python train.py --encoder_arch="crnn" --model="encoder-decoder audio transcriber" --dataset="short read English sentences (LibriTTS-R)" --train_examples=26041 --gain_aug_db=10 --time_shift_ms=100 --n_mels=64 --hop_length=160 --input="mfcc" --spec_augment=false --win_length=512 --tokenizer="char" --vocab_size=32 --encoder_norm="batchnorm" --encoder_activation="gelu" --encoder_depths=[1, 1, 1] --encoder_kernel_size=5 --encoder_stem="single" --encoder_widths=[96, 96, 96] --encoder_rnn_width=256 --encoder_rnn="lstm" --encoder_bidirectional=true --encoder_rnn_residual=false --encoder_rnn_layers=5 --fusion="cross_attention" --decoder_width=128 --decoder_layers=6 --decoder_norm="layernorm" --decoder_norm_position="pre" --decoder_activation="quick_gelu" --decoder_mlp_ratio=6 --decoder_head_dim=64 --decoder_fused_qkv=true --decoder_bias="all" --decoder_qk_norm=false --decoder_parallel_block=false --decoder_inner_norm=false --decoder_drop_path=0.05 --decoder_positions="learned" --decoder_cross_attention_every=1 --decoder_tie_embeddings=true --residual_init="zero_last" --optimizer="soap" --beta2=0.95 --lr=0.0044 --beta1=0.95 --shampoo_beta=0.95 --eps=1e-08 --precondition_frequency=20 --max_precond_dim=1024 --one_sided=true --adamw_lr_other_params=0.00079 --steps=3400 --batch_size=64 --epochs=8.4 --lr_schedule="cosine" --final_lr_fraction=0.1 --warmup_steps=340 --weight_decay=0.1 --adamw_weight_decay_other_params=0
Rows from block 3 of the text decoder of a small encoder-decoder audio transcriber, named by matrix and row number. Rows with one number belong to one neuron. Each number is 128 + 24 x the weight over its row's rms, rounded and kept within 0 to 255. All counts start at 0.
After each neuron's rows are labels from the 100 texts, of 14976, where the neuron reaches its highest value: "fires on" is the input token at the peak. Only what is clearly more common there than usual is listed. The data: short read English sentences (LibriTTS-R). In brackets: how many of the 100, against the usual share in percent.
# fc1: MLP up (decoder.blocks.3.mlp.fc1.weight, 768x128), inputs 64-127
# fc2: MLP down (decoder.blocks.3.mlp.fc2.weight, 128x768, transposed), outputs 64-127

fc1.533 [127  82 132 127 113 113 165  99  85 145 146 113 129 157 112 145 113 196 155 133  96 120 167 102 148 144 170 155 122 139 134 124 159 103 106 120 141 149 158 142 127 108 122 125  57 139 124 136 113 128 110 155  94 115 145 142 118  98 101 117  98 144 141 111]
fc2.533 [132 167 129 142 134 128 112 156 136 103 126 114 104 112 136 119 126 131 132 164 169 114 119 121 151 114 149 128 146 111 138 124 126 113 108 135 110 172 132 143 110 154 147 110 144 122 123 142  97 166 126 134 109 162 126 135 135 123 104 151 119  89 144 125]
fires on: "c" (62 vs 1.6); "a" (21 vs 6)

fc1.439 [122 162 139 128 126 162  99 123 112 148 110 125 137 104 125 103 131 138 111 126 142 150 117  86  99 117 135 141 166 127 101 132 173 141  71  85 140 125 150 138 160  96 119 158 151 121  75  99 123 115 180 151 130  93 139 132 173 139 136 131 138 124 124 149]
fc2.439 [125 146 145  86 109 158 131 145 162 101  91 119 116 110 116 108 132 121 144 149 153 144 121 129 124  89  56 155 161 120 106 127 154 107 103 151 139 123 133 163 140 135 135 124 143  92 132 155 100 122 153 133 102 144 161 125 137  93 115 160  97 155 133  97]
fires on: "w" (26 vs 2.1); "e" (22 vs 9.7); "n" (21 vs 4.8); "r" (9 vs 4.2)

fc1.376 [161 126 115 130  88 146 162 119  77 129 123 115  87 121 145 106 154 103 124 140 163 101 149 155 139 135 138  92  98 151 196 126  82 134 114 114  76  89 142 143 118 127 124 152  91 110 108 118 110 141 148 143 169 120 121 107  88 123 122 138 175 140 136 130]
fc2.376 [148 147 125 164 114 107 136  98 155 130 114 136 190 115 102 141 107 133 106 131 164 226 147 133 109 119 137 135 124 117 176 147 143 165 135  98 111 126  76 125 138 128 141 152 116 112 127 174 157 114 118 102 132 116 128 134 147 106 126 102 149 123 157 138]
fires on: "s" (17 vs 4.8); "p" (15 vs 1.2); "r" (11 vs 4.2)

fc1.675 [135 164  88 122 112 162 123 149 136 117 158 155 181 167 101 100 133 103 145 154 135 159 159 121 151 126 122 104 143 149 118 103 167 144 115 141 109  96 200 125 147 126 118 116 112 113 110 153 136 101 127 135 170 171 147 175 137 111 106 113 168 139 145 119]
fc2.675 [136  97 120 100 124 125 159 115 162  99 141 126 162 106 135 124 128 162 129 133 133 133  95 123 118 152 149 117 141 143 123 125 146 149  80 143 164  82 123 143 121 107 109 163 144 159 162  80 105 115  93 103 126 128 109 151 151 143 155 190 135 144  92 157]
fires on: "l" (73 vs 3.3); "u" (12 vs 2.4)

fc1.403 [105 131  94 121 133 120 134 123 126 138 137 103 134 122 178 167 152 121 105 125 128 129 135 106  87 188 147  98 112 127 163 116 187 118 146 145 160 142 153 139 120 124 127 110  99 113 117  89 170 115  55 110 148 115 109  83 181 144 129  89 104  83 169 109]
fc2.403 [116 110 141 128 110 120 148 135 134 111 144 155  98  96 116 119  79 156 110 137 110  86 135 143 146 145 126 118  94  97 114 127  81 133 106 126 123 142 115 172 127 105 129 132  96 123 147 156  83  97 127 145 154 130 141 179 130 114 119  82 151 129  92 127]
fires on: "n" (38 vs 4.8); "t" (23 vs 7.1); "s" (17 vs 4.8); "f" (15 vs 1.3)

fc1.342 [131 143 116 117 131 136  99 160 144 123 105 101 106 104 150 144 161 143  93 110  86 124 145 127 112 106 117 124  78 108 124 120 137 169 168 149 157 153 123 149 132 149 111 108 124 141 124 100 168 111 195  98 185 144 128 147 109 148 145 115 152 142 145  85]
fc2.342 [156 158 113 134 141 123 117  78 147 111  95 166 133  92 125 133 103 115 101 157 120 106 101  84 100 134 108 182 118 170 161 121 124 151 151 120 116 122 115 116 110 101 120 151 169 131 119 133 113 140 139 145  90 113 129 126 172 139 105 142 120 124 124 146]
fires on: "n" (29 vs 4.8); "o" (14 vs 6.1); "i" (13 vs 5.4)

fc1.651 [ 96  75 145 131 158 133 133 125 163 136 145 152 143  91 124 106  93 166 127 117 137  93 143 123 100 134  95 152 119 133 122 150 135 153 184 123 152 140 144 154 149 125  99 155 121 160 131 163 107 115 124 125  88 131 117 126 114 135 182  82 131 174 112 124]
fc2.651 [114  96 128 141 142 137  97 113 108 104 199 125 118 112 150 106 117 141 112 106 168 107 146 137 125 132 163 123 196 131 140 110 153 141  79 103  97 131 114 121 170 137 138  77 143 136 134 127 133 122  95 110 106 122 139 138 103 157 129 170 137 129 101 103]
fires on: "h" (36 vs 5); "t" (16 vs 7.1); "r" (10 vs 4.2)

fc1.746 [148 114 179  77 125  98 118 107  84  78 139 111 155 142 160  93 133 109 120 157 124 136 145 109  99 125 151 109 119 129 128 141 121 151 153 110 130 157 121 129 143 110 160 106 104 115  78 120  97 123 112 105 139 122 143 133 106  97 112 112 142 133 155 134]
fc2.746 [122 110 112 158 165 177 140 161 116 148 162 142 112 153 111 135 129 151 104  87 139 153  88 157 136 161  86 140 119 152 122 103 107 106 117 126 133 172 137 106 137 156 135 143  77 143 147 135 106  94 145 113 134 162 103 134 149 113 108 174 117 172 124 133]
fires on: "e" (54 vs 9.7); "m" (23 vs 2.1)

fc1.396 [100  93 139 110 136 101  89 151 103 176 131  85 114 101 117  82 108 135 101 129 156 110 122 117 146 118 164 132 135 146 162 146 101 146 124 149 139 144 157 151 107 112 149 147 133 147 104 127 118 118 164 127 133 175 136  66 134 162 111 158 147 106 115 128]
fc2.396 [140 138 157  97 133 139 131 139 133 114 147 110 101 179 165  97 114 125 117 128 131 149 108 134 108 155 124 130 190 119 118 137  85  96 144 125  99  65 103 147 176 152 120 132 109 136 114 166 119 145 127 117 135 156 137 142 116 137 153  98 185 138 117 115]
fires on: "w" (89 vs 2.1)

fc1.273 [118 140 127 152 124 104 116 117 139 162 132 112 121  73 101 114 109 158 129 127 120  96  89 151 114 100 151 128  94 138 150 112 173 100 145 136 147  99 168 103 178 125 151 145 139 152 153 136 120 161 130 128  94 122 150 127 174 108 138 156 151 120 164 120]
fc2.273 [186 139  87 132  87 154 102  79 135 144 143 138 120 104 137 122  92 140 148 141 124 152 164 123 141 152 124 139 129 126 132 162 103 115 145  92 119 132  99 102 136  76 125 111 116 135 155 149 139 142  92 139 144 110 109 129 143 110 102 112 134 114  95 124]
fires on: "l" (30 vs 3.3); "t" (28 vs 7.1); "e" (20 vs 9.7); "r" (12 vs 4.2)

fc1.126 [148 101 103 129 158 162 151 136 104 100  85 124  94 140  92 121 134  84 120 139 141 118 125 133 115 129 134 129 105 166 182 149 152 116 135 178 108 122 117 176 131 124 135 160 122 121 139 109 119 131 173 127 121 172  98 114 112 125 128 103 125 124 181  97]
fc2.126 [124 139 105 113 114 129 112 152 149 129 136 174 130 101 125 145 101  98 101 138 102 142 126 113 136 116 139 152 104 108 112 163 121 121 116 123 134 144 122 151  92 147 190 141 115 121 145 101 107 124 107 102 114 155 123 178 141 118 105 143 156 147 107 107]
fires on: "c" (57 vs 1.6); "h" (15 vs 5)

fc1.502 [149 133 155  99 155  99 128 145 137 148 110 142 101  72 147 116 134 110 110 123 114 114 142 124 128 162  79 150 119 114 119 131  94 108 159 127 123 123 123 134 175 129  91 150 130  95 130 143 114 148 163 150 152 113 182 142 124 129 134 112 189  77 101 122]
fc2.502 [111 122 120 154 129 100 133 100 136  92 121 106 105 137 146  69 113 134 112 147 141 125 132 112 117 113 105 132 136  72 104 145 132 152 137 149  67 148 146 144  82 101 166 135 154 111 135 156 133  99  98 136 105 106 140 107 130 140 114  97 152 136 112 163]
fires on: "w" (52 vs 2.1); "e" (23 vs 9.7); "p" (9 vs 1.2)

fc1.84 [119 160 129 164 141  99  98 149 124  75 143 116 145 138  99  91 173 171 168 141 121 133 143 162 136 166 128 139 133 159 150 120 146 158 119 100 149 101 182  95 108 125 121 128 103  83 111 116 130 132 121 104 133  92  78 138 118 147 102 152 130 124 127 141]
fc2.84 [149  99  90 133 110  73  80 139 135 151 113 143 146 146 137 189 148 121 146 144  73 149 118 143 149  96 151 127  62  86 148 111 142 140 113  97 113 142 116 125 132 125 153 109 101 155  89 143 163  74 179 116 108 134 124 137 130 126 133 138 102 108 109 103]
fires on: "e" (100 vs 9.7)

fc1.743 [ 98 152 131 103 142 164 132 122 115  68 125 101 128 119 135 135 145 184 116 124 139 140 104 105  58 126 116 178 126 157 117 101 105 109 159 145  90 122 173 114 164 141 141 125 142 115 145 126 115 111  89 178 120 165 125 166 113 119 109 133  85 148 131 102]
fc2.743 [158 123 137 152 155 126 138 140 158 135 143 143 106 103 130 110 143 119 158 129 121 121 124 136 159 170 147  92  96 116 121 180 168 119  97  99 147 127 134 114 118 101 144 122  89 145 141  86 128 144 158 103 133  99 134 121 150 150 168 144 180  93 149 134]
fires on: "m" (31 vs 2.1); "h" (28 vs 5); "p" (18 vs 1.2); "l" (11 vs 3.3)

fc1.696 [167 117 122 100 139 167 149 124  97 143 133 132 116 124 152 118 137 138 123 145 146 112 129 114 103  97 111 104 161 128 178 153 117 150 110  51 132 146 151 166 134 132 113 147  96 147  85 150 118 170  92 114  80 154 121 110 135 122  94 123 146 119 107 102]
fc2.696 [131  95 120 145 145 139 140  91 132  63 131  44 135 120 139 131 133  93 126 103 105 160 142 152 176 130 138 130 121 115 138 143 125 114 146 133 127 159  82 108 144 150  78 119 145 140 116 119 155 145 136 134 130 133 142 148 144  92 143 143 106 128 172 144]
fires on: "c" (87 vs 1.6)

fc1.554 [167 118  78 111 135 111 127 137 118 126 101 148 134 140 126 127 150 151 124 160 154  85 148 146 117 149  99 115 120 147 138 123  99 124 179 137  98 155 142 163 122 146 113 118 144 160 145 121 104 143 145 166 172 126 142 146 146  76 133 106 129 107 134 121]
fc2.554 [171  90 155 144 127 161 112 122 163 119 167 137 111 102  97 162 130 114 140  80 117  98  95 142 135 108 109 123 118 148  76  99 135 102 121 139 125  94 120  46 105 154 121 133 122 131 140 118 106 125  99 160 101 121  99 126 124 143  94 108  90 149 151 137]
fires on: "r" (41 vs 4.2); "l" (27 vs 3.3); "h" (10 vs 5)

fc1.525 [106  99 127 140 136 116 120 112  92 115 133 117 119 123 148 134  89 124 101 109 117 126 130 112 110 132 108 136 159 131 139 157 148 119 136 174 170 114 147  90 136 147 116 170 138 105 162  92  67 149 150  99 114 112 139 136 140 139 116 161 134 126 182 178]
fc2.525 [129  92 113 111 115 145 165 130  94 119 115  91 149 143 175  99 100  77 135 148 158 128 110 174 140 126 115 149 114 112 155 183  97 113 133 136 144  80 122 160 125 119 120 102 116 101 171 138 147 105 105 117 158 112 105 114 140 108 155 154  70 116 139 133]
fires on: "e" (76 vs 9.7); "l" (10 vs 3.3)

fc1.619 [ 81 169 144 123  77 114 131 152 147  99 130 139 106 175 172 132 151 104 132 171 170  93 126 126 122 151 107 103 127 142 146 119 126 141 101 134 117 163 149 109 117 134 146 129 128 162 131 152 130 166  98 203 135 147 144 133 140 129 131  91 158 136 118 141]
fc2.619 [100 125  85 106 161 144 108 111 139 135 126 107 121 125  91  87 106 131 115  89 148 100 146 133 143 134 113 116 126 115 158 133 182  96 103 130 123 126 121 110 120 144 138 144 145  97 172 112 165  88 142 131 103 137  88 134 127 102 107 109 126 120 140 116]
fires on: "<end>" (39 vs 2.8); "n" (11 vs 4.8); "s" (10 vs 4.8); "m" (7 vs 2.1)

fc1.425 [136 153 103 120 127 137  78 141 138  99 159 161  79 167 154 109 138 104 131 149 118  93 125 101 135 179 111 132 121 141 130 116 132 113 163 112 100 115 147 155 150 159 134  82 126 126 137 138 149  90 142  98  99  92 134 132 126 145 146 113 145 122  92 144]
fc2.425 [131 114 118 169 159 117  99 110  73 147 147 133 143  78 112 124 131 127 104  83 107 159 113 127 107  98 112 109 139 150 105 145 119 111 112 181 135 133 117 134 124 135 136 144 119 155 168  91  91 109 118 153 121 159 138 144 161 138 137 134  48  99 123 130]
fires on: "h" (20 vs 5); "m" (15 vs 2.1); "r" (14 vs 4.2); "k" (9 vs 0.8)

fc1.150 [121 147 134 140 105 127 141 105 145 103 115 124 126 126  78 128 119 120 130 102 139 135  97 131 142 137 116  94 130 157 137 112 152 149 129 121 149 116  91 131 125 122 110 136 110 149 144 104 156 138 116 146 115 140 168  98 135 104 154 121 144 106 119 134]
fc2.150 [107 130 127 154 160  98 137 178 102 161 121 162 117  95 134 106 111 102 139 142 114 101 112 153 147 142 155 142 135 113 119 142 122 144 110  76 129  96 121 133 107  85 113 101 120 160 106 127 112 108 105 122 123 152 131 149  81 166 154 135 138 156 140 147]
fires on: "w" (51 vs 2.1); "h" (41 vs 5)

fc1.382 [130 115 150 165 136  99 136 108  80 119 164 125 110  66 128 173  83 144 137 169  92 112 119 119 134 119  94 126 154 103 129 145 157 141  92 116  90 129 108 120 154 145 140 166 122  88 160 120 123 169  93 150 115 124 116 123 143 105 159  91 168 125 115  92]
fc2.382 [126 110 112 101 120  92 130 133 156 106 106 102  87 186 130  99 122 150 158  92 142 111 122 153 129 110 154 132  76 126  95 141  79  98 134 110  87 148 137 122 121 130 142 136 123 105 146 152 149  98 181 119 153  92 114 121 149 132 110 147  96 124 163 162]
fires on: "w" (34 vs 2.1); "f" (24 vs 1.3); "v" (9 vs 0.7); "d" (9 vs 3.4)

fc1.475 [135 112 107 163 143 117 120 120 144 142 145 129  75 114 126 181 128 122 114 149  65 118 114 163 146 124 158 144 142 122 137 178 122 189 184 114 120 110 136 142 145 121 134 131 156 132 146 144 126 126 127 120 110  93  73 116 107  96 110 124 157 136 130 157]
fc2.475 [123 139 134  93 151  92  93  86 144 144 148  82 102 160  87 136 107 166 107 117 118 140 144 135 158 157 159 131 126 122  85 133 127  75 110 124 131 167  97 124 154 115 106 162 100  94 138 123 131 123 106 108 169 118 138 115 112 129 141 137 101 174  98 160]
fires on: "w" (44 vs 2.1); "g" (15 vs 1.5); "v" (9 vs 0.7); "d" (9 vs 3.4)

fc1.362 [123 115 110 129 127 139  96 149 118 117 157 173 128 125 138 124 118 131 107 123 104 112  93 142  74  91 141 120 161 158 153 119 169 148 134 135 116 153 160 104 159 132 128 128 122 129  94 129 113 143 164 135 145 125 123 104 121 108 175 145 133 113 119 151]
fc2.362 [115 115 120 112 163 126 117 142  90 160 111  99 170 120 108 156 130 116 150 157 188 116 154 157 138 143 115 136 123 100 140  69 126 115 120 114 121 149 118 120 101 116 114 123  89 132 133 121  99 134 164 150  83 126 118 133 149 129 118 129 103 121 131 130]
fires on: "h" (64 vs 5); "v" (23 vs 0.7)

fc1.365 [ 96 155  79 138 127 153 154 159 134 114 160  82 158 133 144 104 140 121 123 150 189 128 126 159  71 163 141 115 148 127 122 112 129 185 103 159 159  94 125 107 152 162 132 142 173 105 135 108 120 137  67 117 135  98 157 122 117 113 160 135 122 137 105 126]
fc2.365 [129 104  96 164 113 158 125 114 167 109 125 103 104 149 174 125  99  92  82 129 107 116 108  89 118 140 128  74 127 146 146 139 135 163 136 135 136 139 112 123 136 110 132 132 120 153 143 106 127 103 175 171  75 117 131  96 122 138 164 138 148 119 130 113]
fires on: "l" (40 vs 3.3); "a" (23 vs 6); "t" (17 vs 7.1)

fc1.765 [111 129 101 113  91 121 127 138 102  80 153 112 166 130 131 122 107 119 157 104 158 101 103 110 125  97 109  86 159 154 161 118 149  80 132 156 152 125 121 119 154 146  95 109 113 145 131 101 156 118 175 115 130 133 112 136 112 132  98 160 137 127 116 111]
fc2.765 [127  81 108 130 115 126 132 115 141 149 127 124 122 137 113 121 139 104 130  96 148 112 130 104 135 115 143  72 152 153 150 108 141  88 174  86 121  94 102 154 136 150 133 127  60 152 161 139 131 171 134 139 129 128 122 138 150 100 143 105  54 134 149 124]
fires on: " " (45 vs 16.4); "'" (23 vs 0.7); "l" (7 vs 3.3)

fc1.98 [145 120 109 121  92 113 151 144 130  87 127 129 107  91 177 110 101 128 103 149 105 135 148 131 141 107  88 149 100 166 134 166 114 152 160 137 124 150 194 128 106 123 144 132 122 109 193 111 159  97 116 155 126 132 129 141  90 137 150  93 112 144 137 143]
fc2.98 [ 99 163 104 118  91 137 120 144 170 154  85 150 115 107  80 121 168 164 139 178  71 135  87 186  97 135 121 147 123 159 149 128 156 125 131 155  88 103 121 105 140 125  97 160 131 135 132 184 135 157 132 104 117 123  91 151 115 114 161 130 115 119 143 122]
fires on: "n" (58 vs 4.8); "g" (25 vs 1.5); "d" (7 vs 3.4)

fc1.433 [123 179 139 129 130 137 114 123 110 133 115  98 124 133 166 124  73 110 141 184 132 118 163 109 100 115 121 124 113 134 164 110  94 117 129 110 101 165 192 105  91 135 112 130 150 157 130 138 117  76 131 145 123  82 106 147 110 142 108  78 150 107 140 124]
fc2.433 [148 153 153 144  98 106 140 160 138 131 104 122 144 154 123 112 134 124 167 120 135 164 187 143 115 166 113  72 157 122 122 122  80 152 109 136 160 157  95 104 118 160 187 151 112 148 128 109 106 167 102 140 107 140 113  97 120 121 103 120 176 178  88 172]
fires on: "s" (38 vs 4.8); "e" (34 vs 9.7); "d" (21 vs 3.4)

fc1.516 [132 166 101 136  71 106 111 127 131  89 106 114 107 172 158 102  97 110 127 159 155  99 105 165  88 133 102 131 123 157 170 124 102 152 111 138  83  86 133 166 146 101 141 178 168 101  97 101 110 106 102 122  99 114 139 108 163 115 154 115 144 137 124 144]
fc2.516 [137  72 150 133 147 126 105 113 142 125 151 114 161 166 140 165 120 111 125 117 124 134 125 158 103 113 103 162 177 152 162 142 147 138 150 128 152 108  87 130 167  95 122 150 106 140 100 140 175 124  96 171 141 117 155 137 141 132 101 132  86 135 144 161]
fires on: "l" (64 vs 3.3); "b" (30 vs 1.1)

fc1.735 [163 126 113 129 132 119 134 114 176 151 138 118 127 103  78 152  62 118 109 147 147 149 111 179 108 138  68 171 150 122  96 124 134 101 129 131 158 106 113 121  93 106 130 124 118 182 121 163 126 129 153  85 119 139 115 160 115 133 111 146 120 126 130 136]
fc2.735 [128 130  90 163 146 122 126 176 153  96 113 138 119 101 105 141  88  84 150 150 115 142  89 135 127 120 145 130 149 116 130 109 136 185 119  73 170 137 165 134 105 126 129 164 157 150 126 109 147 119 165 118  96 143 105  94  88  96 104  89  94 125 128 162]
fires on: "w" (91 vs 2.1); "g" (8 vs 1.5)

fc1.547 [106 140 104 130 178  65 153 119 112 130 136  94  87 175 139 114 136 131  94 145  98 121 144  93  88 139 145 163 104 133 159 112 153 152 160 165 126  96 112 140  78 150 131  92 128 107  97  98 157 149 151  95 112 129 105 114  95 133  91 142 165 146 125 143]
fc2.547 [150 126 149 151 148 135 152 128 122  92 142 117 111 127 115 132 116 176  73 131 111 172 149 127 154 156  97 134 113  55 133 129  85 129  99  99 114 138 124 103  98  97 136 169 102 106  95 105  99 120 131 142 114 155 178 158 114 153 149 134 140 129  67  94]
fires on: "c" (36 vs 1.6); "o" (36 vs 6.1); "n" (19 vs 4.8)

fc1.636 [110 106  79 122 119 144 131 118 174  96 179 113  99 121 129 131 109 124 118 142 112 151  98 149 122 139 131 100 122 106 107 150 145 142 124  97  95 112 152 135  86 122 126 101 123 175 106 140 174 112 157 132  66 152 154 118 122  91  99  80 141 116 135  90]
fc2.636 [176 111 137 123 101 132 128 147 149 134 116 132  70 128 151 122 119 188 163 142 164 134  86 135 111 164 171  94  90 132 103 151  86 157  86 155 119  91 135 124 143  94 163  97 139 119 141 122 108 125 129 111 153 120  97 157 135 147 100 131 148 154 107  61]
fires on: "n" (46 vs 4.8); "i" (37 vs 5.4)

fc1.489 [130 117 116 144 117 162 126 173 142 104 125 101 129 111 127 101 136 101 152 150 146  53  93 131 101 122 151 121 116 169 118 147 135 144  89 142 159 110 150 133 131  71 114 148 135 128 159 162 108 134 151 115 160 143  93  99  96 134 107 162 146 124 100 108]
fc2.489 [ 82  80 143 121 135  91 144 155 148 123 103 126  97 124 100 129 101  80 125 129 113 140 152 146 126 121  96 117 121 110  94  83 172  87 101 129 132 130 142 157 142 153 110 155 180 123 121  99 111 167 107 124 130  82 156 129 139 147 119 171 115 155 140 131]
fires on: "r" (72 vs 4.2); "o" (17 vs 6.1)

fc1.249 [ 94 145 161 151 123  95  99 121 123  80 129 132 145 140 139 125 146 124 131 113 142 140 148  95 159 131 112 112 111 108 158 115 144 121 169 112 132  90 138  99 130 117 116 165 147 112 131 134 128 111 119 113  63  69  81 111 150 142 157 115 101 141 130 124]
fc2.249 [171 140  87 110 175  92 114 130 165 165 137 130  80 124 145 171 140 114 125 110 103 135 101 118 132  85 139 119 129 161 127 109 116 153 103  84 137 162 105 122  93 140 140 127 102 103  84 139 129 122 142 152 114 159 126 146 100 121  87 101 171 123 104  97]
fires on: "h" (37 vs 5); "'" (22 vs 0.7); "r" (13 vs 4.2); "u" (8 vs 2.4)

fc1.224 [174  74 149 151  95 128 171  92 110 112 101  95 139 134  82  75 136 111 111 160 138 103 152 132 150 164  91 166 116 136 107 187 130  73 119 134 125 134 128 103 117 114 121 103 129 140 127 119 110  85 125 139 128 143 147 118 140 152 120 126 103 147 141 113]
fc2.224 [159 112 156 168 134 175 154 140 116 108  98 125 141 124 140 120 110 110 157 110 136 113 130 136 108 140 114 101 140  88 144 101 137 144 130 123 126 111 106 161 118 169 145 110 115 153 122 152 165 128 123 190 153 126 120  90 118 145 152  93 100 100 147 102]
fires on: "e" (73 vs 9.7); "a" (24 vs 6)

fc1.67 [108 155 120 160 139 108 100 148 169 104 180 104 106 103 166 100 128 150 107  98  97 127 131  93 113 136  76 146 164  97 119 142  81 136 133 123 120 145 133 176 160 131 164 135  84 154 141  68 130 117 130 102 118 118 147 149  99 117 142 151 129 107 129 144]
fc2.67 [153 120 134 141 126 114  91 129 109 114 161  96 141 129 120 134 139  90 107 132 127 167 105 121 125 126 114 155 102 141 110 118 153 124 139 139 121 159  96  98 133  91 151  87 100 157  97 140 149 123  87 152  92 122  86 142 158 134 116 176 122 145 121 126]
fires on: "m" (45 vs 2.1); "d" (20 vs 3.4); "v" (12 vs 0.7); "g" (9 vs 1.5)

fc1.264 [145 126 140 137 126 149 125 117 156 109  89 139 132  63 116 129 112  94 145  96 127 105 123 130 120 118 167 116 111 117 146 121 103 129 151 145 153 114 165 144  94 110 145 134 162 123 113  94  89 116 117 139 126 135 128  93 108 124 106 115 185 151 145 147]
fc2.264 [136 140 130 149 108 121 124 104 135 117 220  99 142 107 106 128 169 111 106  93 124 136 128 141 127 154 117 130 122 137 116 163 131 171 140 117 133 125 124 106 130 136 109  69 130  76  65 138 133 134  95 151 129 117 134 116 151 123 164 109 132 137 141 109]
fires on: "h" (30 vs 5); "t" (19 vs 7.1); "g" (12 vs 1.5); "w" (9 vs 2.1)

fc1.13 [130 107  98 128 132 141  64 150 148 126 125 124 104 119 125 122 113 154 151 121 151 138 139 138  79 146  98 139 131 146 147 161 129 155 131 133 135 119 141  83 113 126 134  99 140 159 134 147 133 136  92 143 148 122 124  87  81 104 158 125 182  70 126 111]
fc2.13 [102 152 183 112  96 131 116 155 123 107 105 119 107 134 143 135 114 116 133 134 130  86 132 150 134 104 109 118 135 101 139 103 148 129 139 164 114 120 145 119 138 124 153 134 145 130 135 136 132 145 118 154  94 104 157 109 137 136 177 116 159  88 162 135]
fires on: "r" (53 vs 4.2); "w" (30 vs 2.1); "k" (13 vs 0.8)

fc1.678 [129 112 112  98  74 137  91 101 137 126 141 123 101 113 135 138 121 124 136 104 148 125 140 115 157 110 115 157 122 124 119 121 150 112 124 126 105 163 135 132 128 100 112 162 115 113 107  66 101 147 141  96 154 110  82 132 118 127 149 163 142 179 143 116]
fc2.678 [148 105  99 157 124 152 165 155 121 104  96 144 150 136 132 115 118 104 144 107 135 124  65 188 105 111 111 120 137 139 126  57 113 142  98 115 112 115 139 156 129  98  97 111 104 110 129 125  92 173 121 124 129 118 145 110 105 129 122 111 152 102 124 144]
fires on: "e" (55 vs 9.7); "m" (35 vs 2.1)

fc1.324 [127 131 122 158 141 109 133 104  89 118 124 119 108 142 121 143 122 100  99 107 157  73 109 144 159 139  92  74 124 140 151 162 118 131  57 114 155 149 146 117  70 124 181 174 121 140 146 115 147 147 104 151 109 123  91 131 111 149 133 110 134 111 104 113]
fc2.324 [155 124 118  96 121 107 122 148 146 151 130 119 136  88 115 126 109 149 128 167 135 134 133 148 133 127 188 113 139 126  56 186 130 146 140 155  72  77  97 139 144 109 114 137 140 154 132 127  90 152 157 100 158 126 156 127 179 123 107 121 118 155 134 174]
fires on: " " (50 vs 16.4); "s" (33 vs 4.8)

fc1.571 [133 129 112 106 157 109 126 149 110 129 110 128  78  83 113 128 148 151 111 120 130  55  93 143 154 110 145  86 129  81 131 105 163 122 117 164 148 120 137 123 141 161 152  88  96  74 108  75 143  85 147 130 132 107  98 122 129 116 124 143 119 103 131 104]
fc2.571 [145 107 129 123 136 128 101 116  85  95 129 106 165 168 132 135  76 124 104 134 115 184 189  98  89 128 131 129  94 164 131 162  97 170 157 150 110 164 135 113 135  99 108 133 135 151 111 125 112 139 145 128 144 113 141 126 113 113 125 125 108 133 126 150]
fires on: "c" (60 vs 1.6); "g" (29 vs 1.5)

fc1.677 [140 129 161 100 121 117 163 119 132 110 103 129 131  90 150  69  75 125 105 140 136  93  99  80  55 141 122 182 160 128  98 143 119 124 139 126 121 155 153 135 149 128 140 133 143 138 109 116 131 132 124 154  88 172 121 162  94 102 123 137 127 109 134 124]
fc2.677 [142  96 149  86 111 152 148 132  99 140 125 145 134 122  90 139 104 113 166 129 143 147 127 177 125 140 140 133 156 144 140 146 150 137  95  74 118 134 101 144 104 145  87 129 116  98 115 183 121 131  96 138 138 108 131 136 128  97 136 114 109 155 107 110]
fires on: "m" (35 vs 2.1); "v" (24 vs 0.7); "c" (16 vs 1.6); "p" (9 vs 1.2)

fc1.429 [110 151 155  90 139 135 150 122 141 141 156 106 163 114 104  88 120 115 100 164 122  75 126 148 155 124  72 111 158 104 150 110 145 136 169 154 129 156 145 162 111 120 152 122 138 149  93 116 137 113  85  89 152 154 147  99 128 153  75 115 137 168  96  94]
fc2.429 [ 93 113 146 168 133 143 125 107 121 130 131 121 153 145 102 104 138 117 135 111 154 159 199 126 138 144 148 118 132 114 138 170 138 105 111 152 128 123 136 154 141 138 119 138 144 102 156 111 158 153 173 157 162 156 132 112 107 133  98 136 144 155 109 114]
fires on: "c" (44 vs 1.6); "x" (17 vs 0.1); "g" (10 vs 1.5)

fc1.726 [111 135 140 126 120 133 134 128 142 116 112 120 143 118 119 151 173  98  94 144 140 177 146 151  77 152  42 134  82 145 148 130 137 174 171 159 166 128 112 130 126 132 173 109 113 132  99 104 114 159 120 121 115 123 139 146 137 103 157 131 145 132 140 152]
fc2.726 [117  98 116 117 132 112 145  84 122 161 114 133 125 136 113 155 119 142 117 132  78 109  70 125 104  97 114 144  80 121 147 122 163 122 145 146 114 146 132 128 138 159 122 153 144 144  65 131 126 148 128 135 111 134 140 118 129 129 107 115  76 106 131 134]
fires on: "n" (45 vs 4.8); "c" (16 vs 1.6); "s" (16 vs 4.8)

fc1.16 [120 136  95 124 135 107 123 149 148 129 172 139 123  92  87 101 129 126 120  71 146 118 122 109 106 121  95 118 135 148 131 111  99 150  78 155 141 137 131 114 160 104 105 112 111 123 113  81 129 142 107 137 166 141 102 136 112 115 134 108 147 153 163 112]
fc2.16 [146 137 167 170 140 118  98 138 137  67 138 118 136 161 125 160 124 120 130 108 116 134 138 109 140 138 105  77  79  90 149 115  98 109 157 107  99  82 120 131 138 123 132 129 117 132 119 114 110 136 109 144 149 134 147 112 139  93 157  90  90 137 121 143]
fires on: "m" (81 vs 2.1)